Weights of a small image embedding model.
Model: 2.64M parameters, norm batchnorm, depths [3, 6, 6].
Training: normuon at rate 0.01, 6900 steps, batches of 64, held-out accuracy 36%.
Data: trained on photos of plants and fungi (iNaturalist), 9.8 epochs.
Rows from block 3, named by matrix and row number. Rows with one number belong to one channel. Each number is 50 + 12 x the weight over the matrix's rms, rounded and kept within 0 to 99. All counts start at 0.
# convs1: grouped (16 groups) 3x3 conv, stride 2 (model.blocks.3.convs.1.weight, 144x9x3x3), inputs within the group 0-8, a 3x3 kernel for each
# convs2: expand pointwise conv (model.blocks.3.convs.2.weight, 288x144x1x1, transposed), outputs 0-71
convs1.4:36 62 79 41 47 57 36 65 58 55 54 53 39 44 69 41 40 90 62 53 41 35 56 70 42 53 75 47 48 34 45 33 42 55 45 49 61 42 47 75 45 53 52 44 45 54 42 66 66 47 63 34 60 38 22 48 74 54 43 47 54 44 45 46 38 48 44 65 51 55 40 51 35 57 45 37 48 66 65 55 41
convs1.5:57 52 57 49 55 48 39 64 49 86 57 41 69 48 61 50 58 62 59 36 57 66 34 43 63 88 69 58 44 54 60 46 48 53 52 55 52 57 71 50 53 62 49 62 66 50 55 36 60 43 61 41 62 46 32 45 70 43 47 39 51 63 54 62 33 53 67 60 38 59 45 61 50 55 64 50 54 41 37 35 55
convs1.6:43 42 75 45 32 37 69 63 54 48 52 51 39 28 46 50 54 56 49 67 55 47 35 57 42 42 40 59 71 62 44 42 53 55 46 41 38 37 36 63 32 54 78 85 47 46 63 71 58 34 42 34 43 51 49 42 51 43 33 47 72 80 62 44 38 51 42 51 44 49 58 50 55 49 45 41 64 50 53 48 51
convs1.7:44 47 52 52 54 43 55 53 58 37 54 85 33 30 70 47 30 52 50 89 65 37 21 82 25 45 78 63 58 70 38 42 59 42 40 48 38 42 64 64 39 52 53 43 40 56 47 41 49 40 53 74 55 58 43 47 51 49 59 30 39 37 44 50 48 45 60 46 56 65 29 46 47 54 57 44 40 37 45 58 51
convs1.8:50 53 54 53 35 45 62 63 70 45 34 52 45 51 33 75 56 45 51 46 29 28 61 63 71 47 47 40 57 55 48 42 54 53 47 47 41 44 28 47 43 52 34 41 25 38 69 77 47 39 45 65 67 66 54 55 44 39 47 41 58 42 36 55 62 58 63 58 40 48 56 45 51 51 38 62 66 40 66 39 57
convs1.10:61 38 69 71 21 51 78 39 28 20 54 66 66 55 48 37 57 48 52 65 71 54 40 75 26 39 62 61 62 58 43 57 51 49 47 21 47 43 43 50 61 44 54 37 46 52 37 38 50 65 45 49 55 51 32 38 56 54 48 32 69 63 28 49 36 32 36 67 55 46 44 49 58 37 46 30 45 47 48 64 47
convs1.12:44 61 42 42 68 76 38 46 56 36 54 45 51 52 42 32 55 34 70 59 21 53 46 45 56 38 38 44 56 65 42 47 49 46 33 59 40 43 53 64 44 50 58 39 42 39 41 49 46 31 58 42 48 44 39 50 59 39 57 53 41 44 54 50 40 45 36 52 35 52 38 53 32 41 50 46 48 48 25 53 53
convs1.13:53 61 52 55 60 57 37 41 46 57 40 56 50 45 60 44 58 48 55 44 49 49 45 53 45 50 50 45 54 42 56 65 48 36 50 41 42 55 45 37 47 50 40 46 44 54 49 43 51 48 37 77 47 45 71 69 75 66 59 56 66 66 71 54 56 39 58 64 43 39 65 49 47 53 40 60 34 52 67 50 46
convs1.15:65 54 68 45 36 66 68 51 59 52 48 49 55 36 57 52 53 68 41 45 39 58 48 54 66 63 66 48 57 56 44 56 52 30 34 48 68 56 62 54 57 42 53 55 48 50 64 61 51 68 30 40 63 46 74 54 63 55 65 57 84 63 58 53 54 42 40 47 45 54 52 61 37 53 45 54 44 40 33 58 59
convs1.16:24 51 59 53 49 57 52 49 66 23 52 60 38 70 61 42 51 51 33 52 90 31 46 51 30 57 66 44 44 50 63 45 62 59 46 41 50 49 48 62 34 47 41 65 46 61 73 41 51 39 26 60 38 49 69 61 42 52 62 37 38 57 32 44 66 66 68 53 53 36 34 34 63 65 36 53 47 24 55 44 44
convs1.18:57 55 51 48 39 31 56 58 55 56 64 56 50 39 72 55 44 36 48 48 47 42 42 66 49 61 50 37 49 49 31 61 62 52 55 60 47 50 52 28 49 63 51 59 65 66 53 57 58 36 31 61 43 28 54 48 51 55 49 36 39 47 52 36 39 53 35 44 66 56 81 84 49 38 55 53 53 39 51 50 41
convs1.19:49 52 66 47 58 41 44 44 48 71 58 42 63 55 42 49 66 42 53 29 56 36 43 56 52 50 43 68 53 40 60 26 74 54 25 42 54 39 52 35 40 42 52 47 70 44 61 59 40 59 46 38 26 36 56 57 71 56 33 64 37 54 58 29 62 58 44 62 47 23 51 43 42 42 43 23 60 53 63 49 40
convs1.20:36 68 71 57 45 49 59 59 55 60 65 57 46 55 54 44 51 47 43 59 42 58 42 60 63 37 34 37 49 54 46 37 69 74 63 55 30 48 43 39 51 62 58 54 65 84 82 47 50 43 32 55 66 42 56 51 33 45 48 45 44 44 53 39 51 44 33 52 71 62 65 64 66 48 38 80 55 63 35 41 39
convs1.21:54 34 36 46 52 47 54 51 44 68 38 36 54 44 45 64 55 62 44 30 62 54 56 53 59 23 49 48 27 53 53 52 55 65 28 69 55 38 44 30 43 65 40 51 54 61 36 50 41 71 59 48 53 41 57 55 44 51 58 63 29 59 34 73 68 29 71 38 29 45 28 50 38 61 35 66 69 51 58 55 49
convs1.22:67 47 28 46 39 60 42 61 49 47 30 55 50 46 38 49 52 53 47 43 50 42 44 49 40 50 51 45 46 64 44 37 47 57 54 52 59 77 47 63 55 23 39 36 39 35 44 46 44 58 58 45 49 53 37 47 71 53 43 56 61 52 37 79 66 82 70 34 30 54 19 29 46 45 65 50 38 56 41 60 47
convs1.23:51 38 61 48 46 49 32 50 41 52 50 61 63 45 74 70 51 68 54 40 48 47 62 62 55 44 46 61 45 46 40 58 61 35 48 41 47 63 64 51 38 49 72 52 65 55 46 21 48 63 49 37 35 50 53 55 48 39 48 41 60 57 68 44 53 50 51 53 39 53 58 50 46 52 31 37 50 49 30 50 33
convs1.24:76 71 47 60 32 44 73 47 53 39 60 42 34 48 54 53 57 73 57 43 63 52 40 45 51 44 66 62 66 60 61 39 20 28 36 56 59 50 51 49 48 48 35 50 43 38 58 57 42 36 73 52 40 68 55 49 37 49 45 62 61 67 37 80 37 37 54 33 41 57 30 41 52 47 58 49 53 28 52 72 46
convs1.25:61 55 63 50 69 49 40 42 33 59 54 53 26 47 60 43 42 53 47 59 36 49 34 59 55 62 49 74 41 42 52 38 59 51 61 25 67 34 40 56 51 53 52 51 90 35 44 35 54 42 46 47 40 41 29 55 65 36 52 60 56 33 45 63 56 31 34 48 50 48 50 31 56 48 56 46 43 43 64 41 41
convs1.26:37 35 35 41 47 54 52 57 65 37 50 63 42 40 61 55 52 41 44 44 44 50 50 48 44 58 44 73 46 61 42 55 43 72 57 55 43 61 35 62 37 30 63 55 38 74 45 58 39 32 53 45 45 38 51 59 49 35 45 67 33 31 55 33 20 63 37 47 35 39 56 68 71 61 45 68 36 56 51 55 59
convs1.27:47 54 72 42 56 58 32 27 51 60 51 56 52 36 48 72 55 79 56 54 45 59 37 42 38 60 43 58 44 51 41 58 44 43 48 38 59 47 54 44 58 36 50 48 52 38 33 62 38 35 64 70 50 87 27 64 74 50 23 61 51 50 81 61 55 63 47 26 48 39 40 44 62 43 45 40 74 59 42 33 35
convs1.28:35 59 49 56 67 18 29 52 53 51 42 35 30 50 78 53 45 28 55 50 54 59 46 49 46 41 55 56 57 38 56 39 35 57 41 37 41 46 41 47 50 75 40 57 45 32 47 78 38 55 57 51 45 49 47 51 43 47 56 49 55 32 53 56 46 37 55 51 38 52 36 41 19 43 50 55 63 51 45 66 44
convs2.4:72 67 74 51 44 27 49 66 49 62 71 28 57 45 58 42 57 51 60 48 70 45 69 58 33 49 44 23 30 59 75 39 39 38 43 57 62 47 29 64 53 45 28 50 44 59 44 49 52 52 42 58 36 34 34 38 55 42 30 44 36 39 54 54 43 51 45 40 50 43 46 41
convs2.5:40 64 63 56 60 34 63 27 61 52 73 63 64 46 44 60 40 48 42 32 53 37 42 51 69 40 65 55 53 32 57 65 34 50 41 40 61 36 59 49 63 55 50 54 23 58 47 50 28 44 30 48 43 73 55 27 39 50 47 57 30 49 51 37 27 55 49 48 48 47 25 51
convs2.6:64 46 45 18 45 55 56 42 46 46 41 51 39 50 63 57 30 62 42 63 42 53 60 44 59 73 65 49 30 58 53 60 62 52 51 55 56 36 57 35 43 39 45 47 53 55 62 43 69 54 54 44 47 58 17 36 41 46 32 38 37 35 58 51 44 45 33 74 47 21 50 45
convs2.7:53 58 45 34 58 44 47 60 48 34 40 62 45 55 49 30 45 53 69 55 39 64 28 41 42 46 40 49 72 40 57 41 60 48 82 37 39 26 51 58 62 50 50 57 55 35 41 38 43 47 40 34 50 46 60 32 64 52 59 45 83 45 50 62 26 65 62 46 58 42 26 49
convs2.8:28 58 39 61 55 74 36 49 59 51 58 46 54 53 30 44 42 49 64 53 62 53 51 75 51 47 44 45 49 35 58 55 55 42 57 55 39 41 42 49 59 51 48 41 52 47 48 60 48 52 33 54 43 53 24 31 41 50 49 41 51 51 62 26 67 69 66 32 41 43 50 64
convs2.10:34 45 51 66 53 48 56 42 44 53 56 26 43 50 65 41 48 53 42 43 31 28 34 58 43 38 57 30 55 55 67 43 52 61 58 74 51 32 42 34 66 51 52 25 67 50 36 46 51 32 47 59 30 51 57 43 40 34 44 36 61 36 87 60 38 60 53 57 76 37 29 40
convs2.12:48 41 53 63 44 31 42 45 53 66 51 40 49 43 64 68 53 51 55 68 60 68 46 68 55 35 60 55 50 56 57 40 48 51 42 43 57 57 70 56 50 44 54 34 51 64 39 19 58 38 59 58 44 59 80 67 47 54 43 48 67 49 62 50 42 41 53 59 53 49 73 56
convs2.13:39 58 38 58 39 58 49 39 54 67 55 54 61 38 63 72 31 54 53 62 48 42 37 54 33 47 60 44 62 65 33 31 24 48 38 27 61 58 56 70 71 31 42 86 52 57 72 51 49 29 45 37 48 60 61 53 48 70 74 48 47 59 44 59 39 53 32 76 49 33 38 77
convs2.15:51 65 56 26 55 67 62 35 48 46 46 43 71 42 71 53 43 48 50 40 48 57 59 52 70 31 67 58 69 37 60 43 47 18 37 50 54 54 43 42 49 18 47 63 50 21 29 38 71 34 60 43 60 63 69 52 49 43 34 46 58 52 35 50 30 51 41 70 58 60 57 53
convs2.16:49 45 37 30 49 37 38 57 44 75 41 33 54 56 41 43 48 48 38 58 57 37 44 31 47 41 54 56 77 45 36 50 49 69 57 54 54 47 51 58 33 49 41 54 65 43 40 50 52 49 47 51 56 63 64 39 61 68 33 50 62 53 48 55 55 50 56 39 38 46 59 73
convs2.18:71 76 39 55 35 55 52 50 42 40 35 33 54 53 36 22 50 52 37 36 34 61 47 53 58 46 38 54 57 75 48 56 53 39 38 63 59 52 58 56 49 52 49 33 40 61 47 37 54 65 51 47 46 58 60 41 35 61 59 52 42 41 56 51 56 54 70 56 46 26 50 54
convs2.19:47 54 51 41 31 40 53 52 63 50 58 53 41 49 70 25 62 52 30 39 31 47 32 43 69 25 66 64 28 52 48 68 45 39 58 68 41 53 52 43 37 56 56 39 53 62 52 52 47 42 45 75 62 54 63 56 56 58 58 31 53 47 27 54 56 64 36 39 80 40 64 42
convs2.20:46 67 71 62 79 37 49 88 48 62 63 43 54 53 55 56 52 51 59 59 62 37 55 54 37 53 67 52 66 67 59 44 56 46 42 47 69 59 53 54 59 33 55 47 27 56 80 63 50 26 82 62 42 68 39 53 58 56 59 61 34 67 63 46 57 55 67 52 44 56 67 56
convs2.21:26 59 40 65 57 57 48 65 35 29 43 57 47 32 63 42 38 43 59 56 41 31 35 54 43 54 45 40 43 31 49 41 62 48 56 51 50 59 55 42 65 46 54 45 46 19 49 51 54 50 34 56 55 37 38 51 52 54 45 70 57 55 54 24 55 77 58 61 58 81 50 41
convs2.22:42 57 40 49 63 45 62 76 44 54 29 45 39 54 45 55 53 41 34 84 44 22 50 50 18 59 57 44 53 51 45 39 49 48 39 57 51 57 58 66 48 73 64 52 51 38 38 65 40 67 41 37 89 62 24 57 59 32 57 36 37 54 75 63 49 38 51 64 53 41 23 58
convs2.23:45 38 19 63 47 34 44 56 58 56 35 61 64 47 46 54 25 74 55 47 26 64 36 50 32 42 47 64 52 56 65 63 29 63 33 52 40 39 45 38 68 33 66 37 41 63 35 46 68 48 43 50 44 44 62 51 45 73 45 53 60 46 82 69 47 51 20 36 41 56 46 49
convs2.24:31 53 60 48 60 57 35 52 44 55 56 55 70 42 39 37 40 58 43 43 39 42 31 63 47 31 49 27 58 29 43 39 66 31 52 55 50 33 43 35 49 42 48 43 44 52 20 48 67 63 51 50 49 51 49 49 58 47 78 59 44 44 51 75 38 63 56 46 58 44 75 54
convs2.25:50 14 59 46 48 52 62 51 50 33 60 52 64 42 43 39 43 45 35 59 56 50 60 56 17 30 50 52 46 44 43 51 50 55 66 33 47 50 54 53 46 62 69 39 42 46 48 49 59 53 52 51 75 54 40 76 46 45 47 51 55 37 39 51 43 74 27 48 37 67 56 27
convs2.26:55 52 61 49 46 54 68 59 47 74 71 53 34 65 70 56 56 49 38 49 42 50 66 57 46 57 39 36 60 69 36 43 62 49 38 48 54 38 54 58 52 75 56 58 62 50 57 33 46 48 59 54 49 54 36 53 53 56 59 51 52 58 32 46 39 24 60 49 57 43 59 43
convs2.27:78 38 49 38 34 48 47 45 65 72 56 66 60 46 52 63 78 39 54 45 67 68 62 32 57 57 59 35 57 51 41 42 38 39 39 46 52 40 50 33 56 58 48 52 51 31 45 70 63 45 73 55 71 50 44 66 52 67 47 39 44 37 51 61 66 33 55 50 41 48 41 50
convs2.28:49 45 50 40 64 47 50 59 66 56 37 53 43 69 78 51 39 55 52 53 50 63 54 53 47 48 39 64 57 48 54 66 43 47 19 67 48 42 40 71 54 56 56 59 46 48 50 44 52 26 44 50 53 74 42 41 61 68 26 50 57 47 46 33 49 54 62 68 60 40 64 60